A small image captioner, trained from scratch: 45211 training examples.
Rows from block 3 of the image encoder of a small image captioner, named by matrix and row number. Rows with one number belong to one neuron. Each number is 500 + 50 x the weight over its row's rms, rounded and kept within 0 to 999. All counts start at 0. Numbers have three digits each.
After each neuron's rows are labels from the 100 images, of 14976, where the neuron reaches its highest value: "strongest on" is what is common among them. Only what is clearly more common there than usual is listed. The data: photos of plants and fungi (iNaturalist).
# fc1: MLP up (encoder.blocks.3.mlp.fc1.weight, 384x128), inputs 0-63
# fc2: MLP down (encoder.blocks.3.mlp.fc2.weight, 128x384, transposed), outputs 0-63

fc1.134:492489594494477492521563469488397506472586589478460485572545364467533516545465373469475569590454531475514431549486500412535532460549440445534482518505474588490455456565486539459473501572482514
fc2.134:567383552550589479429544524469505558486545474534504618495542463459546505563591487479528541525555481498573427521513577553532519481499542374440572581495446461566443436443512500628500491441397481
strongest on: order Ranunculales; family: Asteraceae; order: Asterales

fc1.340:504527455523435520550510384536475476568460435484455492456551470545521464559442393447516500568537519441517518480425579424588496492527453586621448510429489498548510480491509599473493527563482579
fc2.340:548396576488487496482591510384534508520577441531476540507469448448499418509509443460537441602592609505553481484529548491486449471501510395527529525382523512527444451475494568596459477502407484
strongest on: order Asterales; family: Asteraceae; order: Ranunculales

fc1.15:518409493571438567503536445443516532540531499545490523619530396481437473523496505464467453578601518510615482477580559470565450478480413464555611508460489538457518536558501613505493466519523510
fc2.15:628489505501465482546521487437435468477524417636537559478499498511517463524522438532495505503554604481517523496524531536571501450470467508477514503588539394481530512471547499477503559434450548
strongest on: order Ranunculales; family: Papaveraceae; text has "poppy"

fc1.198:542661434577515633531484446512502484519424517479490487545579583405513510510517490507509477497488546504433433454527558549543512507492495495526570464506471498449488536489419527464498394497557542
fc2.198:487431559511479511464432495490493517526548495509511547452568524482584598478482535433435543453456472503490523475449439626513499499429484495408561497517481570512541503394500559474436494381580449
strongest on: order Ranunculales

fc1.6:545570465529479602605479362625496491547464503430416493499540551366501469505487451448507470460541534476526489487478605500553560496472468489560488548496541482416526493529450507519553422485503511
fc2.6:559428471471492478433504557371562469555519524573565635454498457473507503601484501529492571443519452487489451441467438540496467459434519458416557499572469521508487464425480547513499437427474428
strongest on: order Ranunculales

fc1.187:391474531435429503514520457468427488508522579474490533577577483506529440544461450473506529538415498489479495429511454368497582432540522560647516489530465492518535440519438557572461515578592531
fc2.187:519397540521565471421582604384534527541559448560582539449472436409498443570532465484508438547557544500526501502549470486453436440478611447482505527425461464597376471502483589582464416539542467
strongest on: order Asterales; family: Asteraceae; order: Ranunculales

fc1.95:511472458534509530559529434468441499511492426515540455491546405565434490597523498515518442531513548457436505529530579456585510484464547488552507525520517482527471484586486572416414562541497578
fc2.95:509462551509402520518488474411602497498544406497492460494480463587507456515574460485528446525551480503491528514524485475485467510473482393517545503406439417535540477423550474436445520478336498
strongest on: order Asterales; family: Asteraceae; text has "common"

fc1.137:371417530516448517604490417514492499491509531458539501584540486537522420560470450487418426556438522515497529429447476389462416480512491513545540534492508528563428511570451522531528544592496519
fc2.137:550456546557522504467511508471535508554512422597551571443595431455580524556566426493518518476617513449578475486518522518523507503483604473475500508500478475555478437441556458552473493412420480
strongest on: order Ranunculales; text has "poppy"; species: Eschscholzia californica

fc1.293:522609439494473496525563441475472498484521505489470494530500525504365421497508488454526503547495574448463354461524496423555469469494519444595515492533498477609492583516510486501497536603514514
fc2.293:457501459493430488479608446532462481474515511542516477462442522517463434493442402495511530627420494432531529612448560445519455457456527561531488413448454559549496543503549577464504563540577421
strongest on: order Asterales

fc1.30:533513420472483486512519483437477522447562485562447487485533479473491516545476451495476588526467498415535427495503487465558452452494518541612550525399522596521446530565539637531537446543528494
fc2.30:530453541535409474447466571452508502622575476546480627417516447528512403518501493548473548439499508383516497532480467505583481432432490469482509502625553466570522494445532469508460467469408495
strongest on: order Ranunculales; family: Papaveraceae; text has "poppy"

fc1.113:487494396524493505531504429471537531610487579495433476551497534519465503470336455460470492455547512487472509408529456491465398557496592571492571515467489551488473544576426514403547460485499525
fc2.113:519397546522590445513527515547564587461506419512531530499499537441562521499507618563469618491521415571482439486546492589475564489446510456415543571587477486482488440435501502524457506468521535
strongest on: order Asterales

fc1.84:435538508511446485475527525547442446488463566510493440567479494507478459512434445451478517574472549552457447457527462462465466437494540541584482469442479537534505549643477519554492570576614567
fc2.84:500432554497622434394507576431504543548578469537558566432493449369561474559556529514422472547533484519490490452539454534448481457493637479452496528498511482562493428425488589547431467478523540
strongest on: order Asterales; family: Asteraceae

fc1.37:504576376534515587496512481506511510519469538464517443555488527509433504521346464448471501500525507467484474464532451509562457495459575551561620482485498517522483565554433477479526503556525537
fc2.37:499440569566540403502508560512568594474541437533543521478512525438573498489550589580479509493496391594440549466554465567469571443465548493428494538565456426534548469427518555531390500470507535
strongest on: order Asterales

fc1.153:507425496550468547462483465542501540544488426497526521534533446545562438490436465391445510515610504521568540514462500483573530411492377571558497589495486504354523442527461536460504453495596507
fc2.153:609501521505553524477441451451560480541519476555464627568503499518510483521480434485514588463567550492598480445477556574537429476460517436483531533559566449459425482449530438560501476427370527
strongest on: order Ranunculales; family: Papaveraceae; text has "poppy"

fc1.270:438505468502452537595558474497456525483449543482422475515488525545478436614464439414445519540500512424481426370515464418550482465574485531613537451421582579500485534567502547512468541603467549
fc2.270:535435575517483548417513536393515503564526452651517559452527404479549406596544470476551493569540526492524474475511499474519474481423540468532501498539498474500480392495510531467458456472488463
strongest on: order Ranunculales; family: Papaveraceae; text has "poppy"

fc1.314:450584471494493518589537489469454458518465558516463510549505404522497454573353428323436509589475510449421402467530491405521516418553529499591499513456499539510499509557391520503502523613553510
fc2.314:559458540519493475432547549398490498549560422560598596477512422458520460561491463523494472559564550483500486454508459517484495437481625422468500511506470445536478420471492575542441469458483482
strongest on: order Asterales; family: Asteraceae; order: Ranunculales

fc1.231:504485568518427536609509463453451465504441472519528470457509463598408460522438481473564504547525550398519477508490559457567496450478421561633525481441457541548555516497519515526502520575421507
fc2.231:496453553491496504452583511412542514551509439472494527460452479471502396463511457484564462655557563529515506501482502441474459501500455472493452551345541539401454442476526619545478510511455487
strongest on: order Asterales; family: Asteraceae; text has "common"

fc1.24:519605487439466568524588434498434505463452496506509445363593468509455482530529351494543494529537494450441486504489454471553577470476526506562396440487533494628499546552486466433479553555503567
fc2.24:474467523461430490499548473391556486542521406459537537466418485486556431424506489566531385613523506547583484512523563496447456490496520402553528534413440432499496444442506506520505456427474481
strongest on: order Asterales; family: Asteraceae

fc1.76:490480568502544633632513481499470491447461509509531523466539481522459504631490518490496569509484465444456431455480493469555432495429541515535534473566469557617503457517399459436478515495452542
fc2.76:520486509442498417586495410599495457451499433462462409442593501482581583551562499455563347535582510509396514503516476507431514492517503497507462524392451528551505500555460497500433509553436580
strongest on: order Asterales; family: Asteraceae

fc1.368:493441509577489593546478409527443553508493497542492527488589425489630482528458498490523469481479398456536488488522548457535519486462397453520549501505489486486567452538383540503498423504452549
fc2.368:505391466448429473542522481427495466452582535505477496554509451443450441584433454462505494545526601570518517471495504480532484437573531494533589534487461450495429535495421574527455500609530498
strongest on: order Ranunculales; family: Papaveraceae; text has "poppy"