A small image captioner, trained from scratch: decoder norm layernorm.
Rows from block 2 of the image encoder of a small image captioner, named by matrix and row number. Rows with one number belong to one neuron. Each number is 200 + 40 x the weight over its row's rms, rounded and kept within 0 to 999. All counts start at 0.
After each neuron's rows are labels from the 100 images, of 14976, where the neuron reaches its highest value: "place" is the part of the image that holds the peak. Only what is clearly more common there than usual is listed. The data: photos of plants and fungi (iNaturalist). In brackets: how many of the 100.
# fc1: MLP up (encoder.blocks.2.mlp.fc1.weight, 384x128), inputs 0-127
# fc2: MLP down (encoder.blocks.2.mlp.fc2.weight, 128x384, transposed), outputs 0-127

fc1.265,203,177,169,200,154,167,202,261,166,253,152,202,193,200,296,207,216,183,143,215,166,179,210,128,193,194,139,167,212,189,270,273,236,182,180,226,237,179,234,156,217,135,213,326,177,205,244,209,197,201,175,213,194,280,161,218,208,158,148,179,298,224,210,233,258,183,217,157,182,229,98,204,265,220,242,149,226,210,152,191,203,166,259,172,157,198,243,217,142,230,215,169,183,208,140,170,210,213,263,212,163,109,223,220,148,215,193,107,251,191,214,241,147,166,172,225,191,232,146,214,154,193,163,229,212,222,235,155
fc2.265,229,210,258,197,216,188,265,300,209,130,172,234,212,174,190,196,201,196,152,246,186,258,208,191,232,226,166,203,227,123,270,233,246,262,246,129,219,198,225,241,182,172,127,196,226,233,170,244,205,147,214,152,232,186,170,138,218,187,163,132,191,134,175,97,182,160,209,221,100,255,144,160,176,188,248,191,230,291,212,151,210,263,245,198,220,227,224,219,249,219,172,178,134,199,141,207,198,192,221,208,221,178,233,111,172,190,185,239,207,189,291,270,222,234,180,195,246,151,197,185,241,211,176,154,194,199,208,165
place: top right (46)

fc1.235,218,250,154,236,220,249,230,205,211,158,177,263,222,207,190,212,207,156,210,246,108,204,222,170,132,205,179,187,212,150,228,193,175,160,190,163,185,200,243,166,202,295,217,197,147,202,217,188,252,142,285,201,161,184,158,222,175,290,225,153,176,213,200,223,241,253,207,172,204,188,150,162,210,186,191,167,161,237,193,273,150,149,223,199,217,197,140,192,181,165,232,142,199,239,146,163,146,270,192,145,211,131,302,185,152,161,157,248,147,220,194,183,262,168,154,199,101,198,255,210,240,196,261,221,255,115,227,179
fc2.235,209,177,213,202,191,183,300,244,283,104,135,261,173,220,200,327,248,158,168,164,218,232,195,172,256,211,133,233,204,183,246,161,223,193,251,188,188,245,221,225,217,199,110,211,216,170,197,191,192,212,202,152,218,193,176,238,193,222,125,190,186,219,263,207,183,224,202,236,181,205,187,135,170,151,147,224,192,223,192,264,184,210,203,214,178,166,225,196,218,233,150,205,186,177,177,184,214,166,209,212,205,234,241,281,155,145,139,262,130,223,234,260,251,201,177,256,178,215,230,264,263,177,245,192,158,138,251,104
place: centre (25)

fc1.310,207,194,125,196,195,145,130,255,213,162,190,127,195,194,185,217,192,198,237,133,168,201,132,194,199,137,119,207,213,174,215,184,200,143,203,206,217,210,190,157,181,216,187,131,275,208,201,225,153,220,210,124,290,200,229,252,307,231,180,175,259,191,197,185,202,188,313,227,196,190,166,185,210,188,214,207,241,187,262,200,206,198,233,122,180,227,253,204,187,181,203,217,237,229,210,212,168,220,181,163,164,201,277,290,141,230,189,217,118,142,238,242,110,167,243,248,152,240,160,205,218,183,185,229,192,269,245,251
fc2.310,196,239,229,181,234,155,198,216,188,226,198,176,199,200,143,199,116,156,139,191,274,237,195,194,180,247,195,195,238,172,191,153,119,179,88,215,184,195,220,229,145,231,259,168,170,212,192,220,173,198,145,302,226,223,273,221,208,186,216,249,153,207,210,230,139,157,207,157,197,188,195,230,189,201,176,221,189,224,176,151,199,242,273,190,210,229,238,194,154,296,163,222,234,220,225,236,206,214,190,133,256,217,115,141,226,217,146,183,301,207,195,251,153,141,233,180,247,152,262,195,155,158,171,298,225,246,174,216
place: top left (33)

fc1.209,227,204,206,201,126,189,167,204,239,190,215,140,243,152,197,251,177,178,221,205,148,161,245,165,194,199,173,199,246,104,221,233,180,194,234,263,262,193,237,141,215,255,218,191,176,219,200,228,188,189,241,199,201,210,183,206,222,202,150,95,140,190,190,305,239,187,215,204,176,252,137,145,187,180,204,260,217,212,233,147,219,206,302,192,169,186,230,198,147,223,232,154,230,285,139,208,114,223,241,165,232,168,229,257,107,293,184,199,154,239,248,262,196,216,178,192,119,208,167,199,188,238,214,221,214,263,206,209
fc2.209,237,233,208,200,170,179,248,196,199,272,167,194,173,139,223,210,86,150,161,240,211,191,200,178,177,220,174,180,264,192,157,183,184,209,172,114,163,206,192,204,147,170,214,195,240,229,197,226,157,203,237,200,307,202,274,269,198,193,253,219,162,260,196,220,155,186,203,194,238,160,183,152,167,249,196,155,251,212,155,168,221,212,314,167,186,231,278,239,242,196,116,199,198,113,233,218,203,179,205,134,127,234,201,206,206,240,207,214,267,232,210,249,181,195,227,193,200,202,156,236,245,176,99,149,259,192,200,137
place: top right (38); top left (35)

fc1.199,221,196,193,247,232,257,197,195,185,191,206,258,176,197,175,190,208,185,234,234,173,218,234,148,206,177,173,182,115,203,233,177,217,203,185,147,146,263,280,168,192,226,158,196,227,184,222,195,211,171,208,211,183,119,209,226,160,257,176,162,170,200,216,237,302,260,217,209,134,216,239,170,152,189,167,133,128,274,251,251,140,168,177,207,189,247,187,186,202,195,258,166,181,200,175,141,198,232,207,186,205,206,302,304,151,132,169,283,194,218,207,201,219,194,163,198,109,212,251,277,282,144,250,212,206,167,214,249
fc2.199,262,165,206,256,130,237,296,198,205,111,166,199,237,196,209,321,234,130,198,196,176,263,185,112,214,170,138,147,202,169,211,206,289,214,267,178,162,198,238,168,262,172,181,171,202,239,230,239,164,225,233,199,193,204,207,270,211,222,158,169,179,228,169,218,209,238,158,180,173,179,172,182,167,236,167,133,220,225,204,183,166,178,226,181,153,185,264,211,207,200,172,251,168,141,181,199,176,174,208,232,193,243,257,243,158,163,114,237,145,188,220,197,277,212,202,242,159,182,205,213,287,182,229,141,167,170,235,132
place: centre (29)

fc1.203,187,184,209,209,217,210,163,130,239,209,247,257,277,197,173,227,235,202,218,247,185,229,208,153,191,193,217,199,199,208,198,224,161,165,149,267,242,99,245,235,183,230,221,150,143,250,201,164,199,197,254,208,169,229,203,249,230,204,223,195,205,220,233,195,260,152,168,218,145,232,89,168,201,156,233,219,132,170,204,216,250,119,169,261,252,260,152,167,209,260,188,151,278,244,193,167,184,225,202,137,307,206,274,212,223,207,245,212,207,260,135,224,225,203,206,181,193,121,247,169,123,233,214,221,246,176,162,219
fc2.203,243,179,261,172,296,222,194,206,149,192,231,237,176,186,159,238,201,281,191,258,149,172,205,234,220,215,173,221,249,200,260,253,175,201,175,189,148,241,228,217,264,204,163,187,194,170,204,222,209,266,172,132,205,135,115,167,258,143,163,163,176,135,139,196,174,229,153,174,182,289,256,176,144,159,252,212,216,172,200,151,172,221,224,235,208,190,246,212,278,248,201,202,153,216,141,201,258,162,226,192,254,163,221,196,170,199,188,241,276,134,199,233,243,276,172,136,211,200,234,143,204,268,223,208,201,144,152,179
place: bottom left (35)

fc1.246,196,182,221,221,109,210,178,250,226,176,264,202,188,194,157,217,186,217,217,191,172,209,180,167,181,167,194,133,249,188,225,133,142,227,215,226,207,227,235,181,234,244,196,188,164,239,232,199,226,169,217,173,169,257,201,306,229,306,173,160,153,212,170,266,250,255,155,213,221,142,194,188,180,219,166,185,198,140,238,217,191,165,210,241,184,138,162,166,119,249,209,206,224,229,173,230,132,218,216,130,277,190,236,251,184,168,196,242,155,180,181,216,232,202,112,195,138,159,214,242,144,60,225,265,183,165,192,219
fc2.246,200,122,216,284,214,168,220,182,170,200,204,237,199,238,154,245,286,206,179,268,145,208,241,189,215,220,171,184,314,218,215,231,154,178,213,207,170,255,205,211,233,238,174,136,185,174,156,280,186,241,178,176,184,177,146,175,240,147,194,190,121,152,143,241,199,234,137,226,121,271,255,146,175,164,189,218,201,165,243,170,143,207,214,237,238,146,202,169,232,265,165,210,217,242,177,178,229,187,247,220,252,194,240,261,152,148,170,264,183,159,104,216,234,221,165,136,176,165,194,208,193,191,248,136,179,222,205,175
place: top left (40)

fc1.61,221,217,136,114,235,180,174,209,248,194,174,199,243,201,210,186,205,221,201,180,173,162,211,204,196,203,133,230,233,150,233,200,161,203,261,202,205,206,191,192,177,224,143,191,327,221,201,124,158,180,210,200,332,143,201,229,264,212,158,202,216,211,242,194,186,211,195,281,242,235,231,220,201,204,202,239,213,179,182,194,206,189,203,130,195,198,224,207,222,140,155,241,252,151,270,168,200,165,169,234,201,185,223,220,167,288,197,280,180,182,198,260,146,218,189,219,43,200,156,231,212,149,253,202,154,261,250,220
fc2.61,240,217,171,142,191,142,214,188,176,214,176,160,169,169,216,112,132,175,210,198,275,214,175,187,200,202,207,194,220,211,193,199,206,191,99,194,193,207,200,202,156,193,196,199,140,213,174,147,227,192,201,217,201,192,236,193,193,218,189,287,189,244,162,272,80,197,239,205,169,200,181,210,204,202,274,156,190,189,164,238,226,262,224,205,200,223,226,199,158,202,195,157,322,200,206,172,195,194,178,187,194,229,188,195,248,202,298,173,202,259,174,205,149,164,169,218,197,166,276,272,105,205,81,308,260,245,209,184
place: top left (35)

fc1.356,245,122,186,191,170,150,256,175,233,182,225,184,184,227,199,233,164,144,234,169,172,98,192,191,157,202,236,182,231,210,209,160,195,266,315,209,118,210,221,159,121,209,212,141,291,182,199,244,213,205,172,140,204,250,162,275,162,265,245,152,137,215,247,236,246,262,188,193,236,188,180,168,213,241,167,210,267,160,229,194,181,171,268,260,184,155,222,188,142,254,229,249,231,244,207,230,216,225,185,155,154,166,149,253,149,212,210,208,153,186,230,169,176,185,176,226,171,176,185,229,155,157,206,158,135,191,249,233
fc2.356,146,140,235,178,223,127,198,147,200,178,200,249,171,247,147,199,253,183,134,195,148,233,209,206,230,235,191,197,281,249,202,178,151,184,127,256,197,246,156,231,236,252,220,141,185,192,188,217,196,231,116,184,215,180,150,115,177,123,195,217,114,146,203,181,188,248,166,250,156,272,205,160,163,166,188,239,210,134,198,137,170,234,229,246,278,149,242,183,235,244,158,228,194,219,175,210,241,159,235,198,255,227,258,246,176,226,167,245,204,107,169,211,188,250,175,181,155,146,200,194,192,203,233,221,141,228,214,251
place: top left (38); top right (37)

fc1.277,147,193,168,187,193,119,164,241,174,212,133,182,186,231,223,168,190,205,164,217,150,196,213,169,176,240,188,268,206,171,256,206,234,132,126,240,259,146,203,150,249,245,212,290,153,147,220,132,181,171,192,204,188,193,123,162,214,193,177,209,264,174,179,194,221,141,262,257,202,267,129,144,218,214,241,188,209,208,164,266,237,150,229,194,241,195,172,196,212,182,211,156,195,226,162,225,166,142,209,278,246,199,210,198,216,158,275,118,243,297,230,259,148,203,188,237,146,249,227,252,175,193,153,208,228,225,241,178
fc2.277,216,140,177,173,216,273,275,240,191,179,224,194,168,151,159,234,211,210,178,234,131,186,265,189,235,185,185,165,227,212,264,104,173,221,158,76,177,218,222,247,176,208,136,206,251,219,135,254,216,244,180,201,209,210,183,160,224,153,219,130,225,178,218,112,172,249,110,260,135,181,165,232,200,210,206,214,151,210,207,225,222,267,301,180,232,209,211,193,209,232,161,198,189,230,239,296,206,141,227,151,193,234,195,153,205,267,155,233,204,184,217,251,212,193,193,226,274,157,214,203,180,179,159,161,229,165,216,209
place: top left (32)

fc1.181,256,214,151,228,163,267,229,163,229,177,220,241,237,251,179,224,170,168,228,297,202,201,241,130,207,199,184,191,207,181,197,169,171,160,262,227,179,153,283,155,197,227,203,190,156,231,212,246,254,137,218,220,214,229,224,248,218,272,204,194,182,229,180,296,244,271,169,149,117,173,160,165,256,208,143,182,103,215,240,225,145,180,264,227,173,214,204,197,132,222,215,194,192,230,146,172,159,259,227,174,200,138,205,253,147,183,171,268,174,168,178,181,244,135,164,196,168,97,250,208,203,198,183,217,181,203,229,154
fc2.181,199,158,248,186,252,179,277,174,242,173,211,229,156,183,151,230,226,208,168,204,159,213,274,235,240,240,202,204,296,206,229,170,181,193,119,205,160,236,167,252,222,217,205,142,200,217,176,222,202,244,163,145,232,220,156,118,164,188,197,165,169,125,171,194,138,269,139,217,208,202,198,204,158,169,185,265,203,207,164,149,171,244,252,246,278,141,235,178,206,264,167,274,178,181,174,245,224,113,258,165,258,162,230,214,166,256,118,244,174,160,162,260,196,199,159,175,155,187,185,207,224,213,227,206,156,167,201,281
place: centre (32)

fc1.18,192,138,205,257,170,86,205,248,179,214,189,197,220,188,247,168,208,124,239,233,167,188,152,139,252,197,162,165,189,124,197,258,197,159,217,235,250,192,198,183,291,173,180,192,222,252,210,217,184,186,210,189,225,210,272,234,253,255,181,223,186,193,217,248,203,112,114,207,102,229,124,161,228,232,234,189,183,169,212,180,206,191,178,147,195,203,249,98,147,202,215,103,205,220,146,146,207,199,138,208,227,248,296,236,188,221,219,162,223,193,273,226,193,204,248,173,230,163,214,221,155,161,201,207,209,208,195,227
fc2.18,257,163,201,170,242,213,267,206,189,170,146,247,158,200,168,237,257,249,167,218,185,187,274,213,233,200,173,207,231,226,220,241,161,202,201,138,161,247,191,254,258,216,182,184,190,140,151,245,246,247,138,127,237,191,170,125,179,175,197,122,195,162,186,164,155,207,172,215,182,304,182,149,167,135,232,242,237,183,252,168,175,225,228,237,227,173,234,232,246,264,167,271,158,195,187,211,204,164,254,232,261,148,227,227,151,265,173,250,192,114,225,222,206,246,156,176,174,162,189,218,229,231,305,142,197,198,204,172
place: top right (44); top left (37)

fc1.257,221,185,125,225,180,180,189,219,203,132,215,255,226,260,225,208,195,173,287,193,203,161,189,185,87,172,180,257,172,168,195,205,255,271,287,204,220,206,278,194,139,146,242,208,168,195,191,255,178,215,220,256,124,151,246,232,260,238,226,205,234,258,160,208,198,204,202,216,303,176,162,92,161,180,161,178,174,160,222,176,195,210,206,196,145,179,232,209,256,112,219,227,167,246,153,167,209,227,178,169,139,210,204,191,170,198,215,198,168,212,199,132,171,200,232,209,193,232,121,160,250,224,217,144,157,260,176,221
fc2.257,178,162,197,137,155,147,137,235,173,159,118,218,196,274,250,251,208,77,180,188,170,231,167,189,205,254,190,187,216,188,152,251,217,192,218,224,236,200,209,184,215,215,234,181,107,203,209,234,184,251,148,179,204,263,216,292,224,196,157,165,271,236,218,221,180,143,202,213,222,216,153,199,227,201,173,151,253,188,208,202,219,188,230,210,204,195,189,247,200,184,215,177,225,213,159,179,289,244,209,221,228,140,212,331,212,157,200,184,173,239,188,268,151,203,205,196,193,206,217,244,175,167,204,127,143,259,274,100
place: centre (36)

fc1.266,218,178,129,184,150,207,210,288,194,252,239,197,186,221,274,153,124,186,295,146,184,171,148,175,189,157,194,146,213,219,240,209,158,213,220,216,265,154,270,223,170,202,226,246,200,147,226,239,265,195,219,197,169,271,216,233,177,281,214,213,203,190,203,201,242,199,245,195,244,186,103,152,237,221,171,155,172,179,213,242,209,219,215,197,138,186,231,200,81,180,197,203,217,286,178,201,212,233,183,183,111,105,197,194,183,197,206,172,174,239,178,185,166,165,185,256,251,171,175,205,125,131,199,213,223,164,250,152
fc2.266,161,194,193,173,207,156,217,238,217,167,155,198,165,175,98,247,193,228,203,166,220,219,232,223,234,210,167,269,242,246,203,132,161,174,161,191,217,210,212,221,157,255,202,199,236,163,147,223,147,250,131,202,243,203,268,186,224,189,204,129,190,184,282,221,141,194,227,227,238,244,161,199,165,197,255,221,228,194,247,178,191,226,202,156,179,234,262,184,226,213,171,214,152,203,224,272,196,176,203,143,197,207,214,179,151,280,170,217,149,166,262,242,120,150,230,154,208,285,154,180,244,239,173,97,183,284,198,304
place: centre (28)

fc1.305,224,214,149,200,190,177,210,277,174,269,181,203,185,180,248,203,194,234,179,218,210,159,227,122,233,194,162,192,262,247,220,291,215,173,129,229,220,149,197,149,195,193,225,269,178,209,217,236,157,231,196,154,203,202,179,160,205,191,147,184,197,190,239,215,223,180,272,189,191,239,152,205,243,283,275,201,223,259,159,212,205,157,246,136,139,244,237,193,183,195,187,139,172,179,145,199,148,198,205,243,146,156,223,178,189,183,182,174,340,208,273,280,153,189,269,219,183,237,185,211,179,180,142,295,184,240,266,204
fc2.305,270,208,194,153,217,206,228,194,235,124,217,147,185,77,219,195,202,214,120,247,223,176,256,150,216,200,138,212,282,137,262,186,205,218,228,141,210,224,248,263,151,174,134,186,221,243,131,207,217,195,234,181,213,209,215,156,181,176,205,136,197,139,172,158,231,211,106,228,139,196,163,193,198,207,216,234,191,277,173,184,240,266,284,162,233,253,202,219,224,225,125,188,190,220,221,234,190,154,247,135,243,198,194,124,181,221,152,236,202,196,204,246,213,189,168,191,209,196,209,226,270,199,184,110,213,150,171,216
place: top right (37)

fc1.357,177,215,181,234,145,159,209,220,162,197,167,252,209,201,181,188,185,209,244,173,206,200,213,202,244,166,164,189,200,202,222,188,237,225,219,127,196,123,273,199,242,153,270,206,176,203,236,241,203,198,227,186,208,213,195,193,196,184,181,205,201,207,184,247,267,255,315,198,238,179,157,237,292,226,190,165,119,227,267,201,79,168,226,167,170,213,197,183,190,186,291,170,174,224,163,248,154,230,110,233,203,167,239,272,190,105,218,225,126,262,163,175,213,158,142,219,244,239,163,190,240,156,155,212,207,225,129,248
fc2.357,187,171,229,190,218,186,209,196,207,174,204,240,183,218,179,265,202,230,113,215,179,216,246,267,237,231,221,233,185,237,201,175,97,143,175,199,184,216,196,270,246,233,191,134,194,183,111,230,200,247,157,188,224,212,188,103,205,129,185,142,159,109,218,142,171,237,154,209,125,233,207,159,158,177,152,247,227,194,197,114,147,281,255,257,260,196,208,217,265,242,153,231,202,231,199,210,230,151,264,198,225,146,230,239,176,190,165,187,251,121,228,285,194,236,195,192,200,191,203,202,217,258,246,206,182,170,208,223
place: centre (29)

fc1.291,220,168,201,202,196,198,187,198,262,194,227,201,247,197,195,215,195,259,242,212,226,161,204,188,123,229,198,198,217,109,223,230,131,197,230,270,234,163,221,173,226,156,259,163,167,262,184,222,199,142,236,286,183,216,256,249,211,216,257,194,159,165,213,156,193,167,150,150,127,180,155,196,205,227,172,150,174,167,168,183,157,140,247,230,207,224,122,133,118,206,143,182,234,238,120,205,178,275,181,163,231,203,175,223,167,163,182,197,143,260,153,218,246,111,180,198,142,133,249,177,148,207,252,147,267,175,201,188
fc2.291,164,211,265,154,283,129,194,183,243,170,180,238,131,240,161,235,178,212,148,222,238,146,273,205,208,229,201,239,256,246,241,227,168,214,172,218,168,233,206,255,205,196,211,139,185,195,182,202,175,250,187,219,253,180,138,143,201,144,184,197,163,169,179,191,175,193,188,180,163,229,192,175,129,108,234,257,269,152,199,142,132,222,219,259,201,187,259,281,237,219,177,205,183,241,144,153,236,176,239,174,239,130,210,217,171,214,113,209,266,110,238,231,191,251,179,128,193,188,169,160,230,245,175,194,158,194,166,244
place: bottom left (39)

fc1.255,295,196,175,218,144,277,227,183,201,161,193,237,206,148,197,239,199,176,219,281,217,204,208,212,196,264,235,172,224,151,198,174,187,216,166,159,188,176,249,182,212,246,199,175,177,292,219,245,262,171,240,228,128,279,257,250,153,205,203,181,178,240,235,240,221,234,187,188,178,166,123,189,204,194,165,173,133,213,213,209,185,145,291,219,222,240,146,149,146,225,217,165,232,270,164,187,127,270,214,152,209,171,192,223,144,201,186,281,127,244,201,177,228,101,116,209,162,175,211,188,171,198,190,167,240,163,173,178
fc2.255,198,177,237,184,232,206,196,150,215,172,134,247,172,193,186,254,288,207,155,201,210,210,258,249,190,172,207,206,213,208,175,108,123,196,188,217,148,196,190,318,251,220,199,149,197,198,151,216,186,265,162,153,256,187,168,150,170,169,173,205,159,117,208,157,126,211,176,178,176,217,205,171,167,143,174,250,186,214,144,156,193,291,239,215,245,170,213,203,226,222,89,195,175,237,207,267,240,196,235,195,223,203,255,224,172,179,134,227,237,107,198,230,173,256,200,171,187,208,167,196,191,243,200,200,117,187,216,289
place: centre (28)

fc1.174,223,186,176,198,184,182,174,262,205,187,160,200,247,213,168,230,95,234,249,205,110,193,216,154,258,166,169,138,234,131,242,188,128,180,196,212,286,126,214,173,183,215,191,205,148,255,228,195,199,134,202,288,194,191,216,215,222,250,197,233,198,192,192,230,223,215,192,202,148,214,178,164,187,245,261,200,156,185,184,223,250,153,236,206,145,218,233,149,52,196,211,138,205,200,191,201,129,231,186,153,259,194,243,174,198,214,220,258,270,216,180,241,203,231,219,252,195,186,249,239,197,155,223,315,188,192,234,227
fc2.174,256,98,223,143,225,266,259,210,235,185,191,230,173,241,166,210,216,252,138,227,148,157,234,209,232,254,177,190,257,219,244,228,158,206,159,189,157,237,209,229,201,221,123,190,185,177,121,226,231,264,145,116,226,168,164,150,241,138,195,165,176,161,204,121,179,231,157,226,277,255,235,158,176,173,217,254,237,118,160,188,186,249,242,224,241,178,270,221,248,222,137,216,216,186,205,234,237,136,220,115,183,170,227,206,158,236,176,250,216,168,199,258,167,258,207,162,137,213,178,221,198,217,199,179,166,178,219,196
place: top right (40); top left (35)

fc1.84,228,178,184,254,228,219,214,186,248,209,244,219,205,202,192,246,244,279,255,235,272,209,195,202,185,80,215,148,224,193,204,194,239,196,222,260,164,233,200,199,209,162,222,177,170,242,207,273,242,212,224,256,177,181,197,223,80,221,254,193,153,222,207,185,220,234,146,172,155,135,213,204,154,179,177,217,127,140,214,138,123,209,251,222,182,229,125,205,189,214,209,182,162,230,204,209,241,273,114,117,193,206,189,217,183,187,208,243,192,209,156,132,207,148,224,205,211,86,249,132,264,239,197,175,173,171,193,187
fc2.84,189,182,166,227,205,130,218,166,184,233,168,183,162,239,190,226,146,135,98,258,178,203,207,234,233,270,161,230,257,222,178,183,127,196,244,176,126,213,220,311,199,190,244,154,196,209,169,263,240,218,158,204,205,270,232,219,175,196,241,179,189,199,210,190,110,222,156,233,170,195,222,155,139,192,173,216,256,207,202,198,199,309,315,204,307,233,229,168,260,244,133,189,207,184,204,246,242,171,200,160,179,202,167,220,169,243,172,218,218,178,179,262,169,148,223,163,248,187,242,221,154,208,164,168,199,177,197,193
place: bottom left (32)

fc1.135,218,258,148,197,208,242,321,249,202,207,194,238,196,181,244,185,201,193,196,259,231,193,256,178,210,196,178,205,149,182,230,162,230,215,209,139,172,242,257,169,194,165,223,215,202,188,215,233,270,148,300,253,215,178,221,243,120,268,180,197,168,204,192,204,292,195,207,141,216,180,199,194,187,189,203,137,144,264,195,209,140,130,213,183,175,221,166,155,159,172,261,147,181,237,207,150,177,274,249,172,189,127,245,265,168,182,125,199,155,263,229,169,195,138,187,186,127,208,194,238,225,152,247,205,264,156,234,200
fc2.135,233,159,218,230,161,207,237,207,248,111,174,203,189,206,160,304,248,160,194,179,197,227,217,152,238,203,135,249,203,144,284,207,266,202,228,236,183,192,241,187,246,221,145,181,200,181,225,229,164,237,193,143,240,190,182,228,235,212,141,174,165,187,204,216,226,269,195,200,145,209,122,133,157,195,162,200,192,213,229,161,180,203,262,203,180,144,262,228,209,270,130,257,163,197,142,171,226,157,210,205,210,223,258,280,124,152,143,276,151,170,203,239,237,184,168,232,131,230,220,215,296,187,227,201,145,165,207,180
place: centre (28)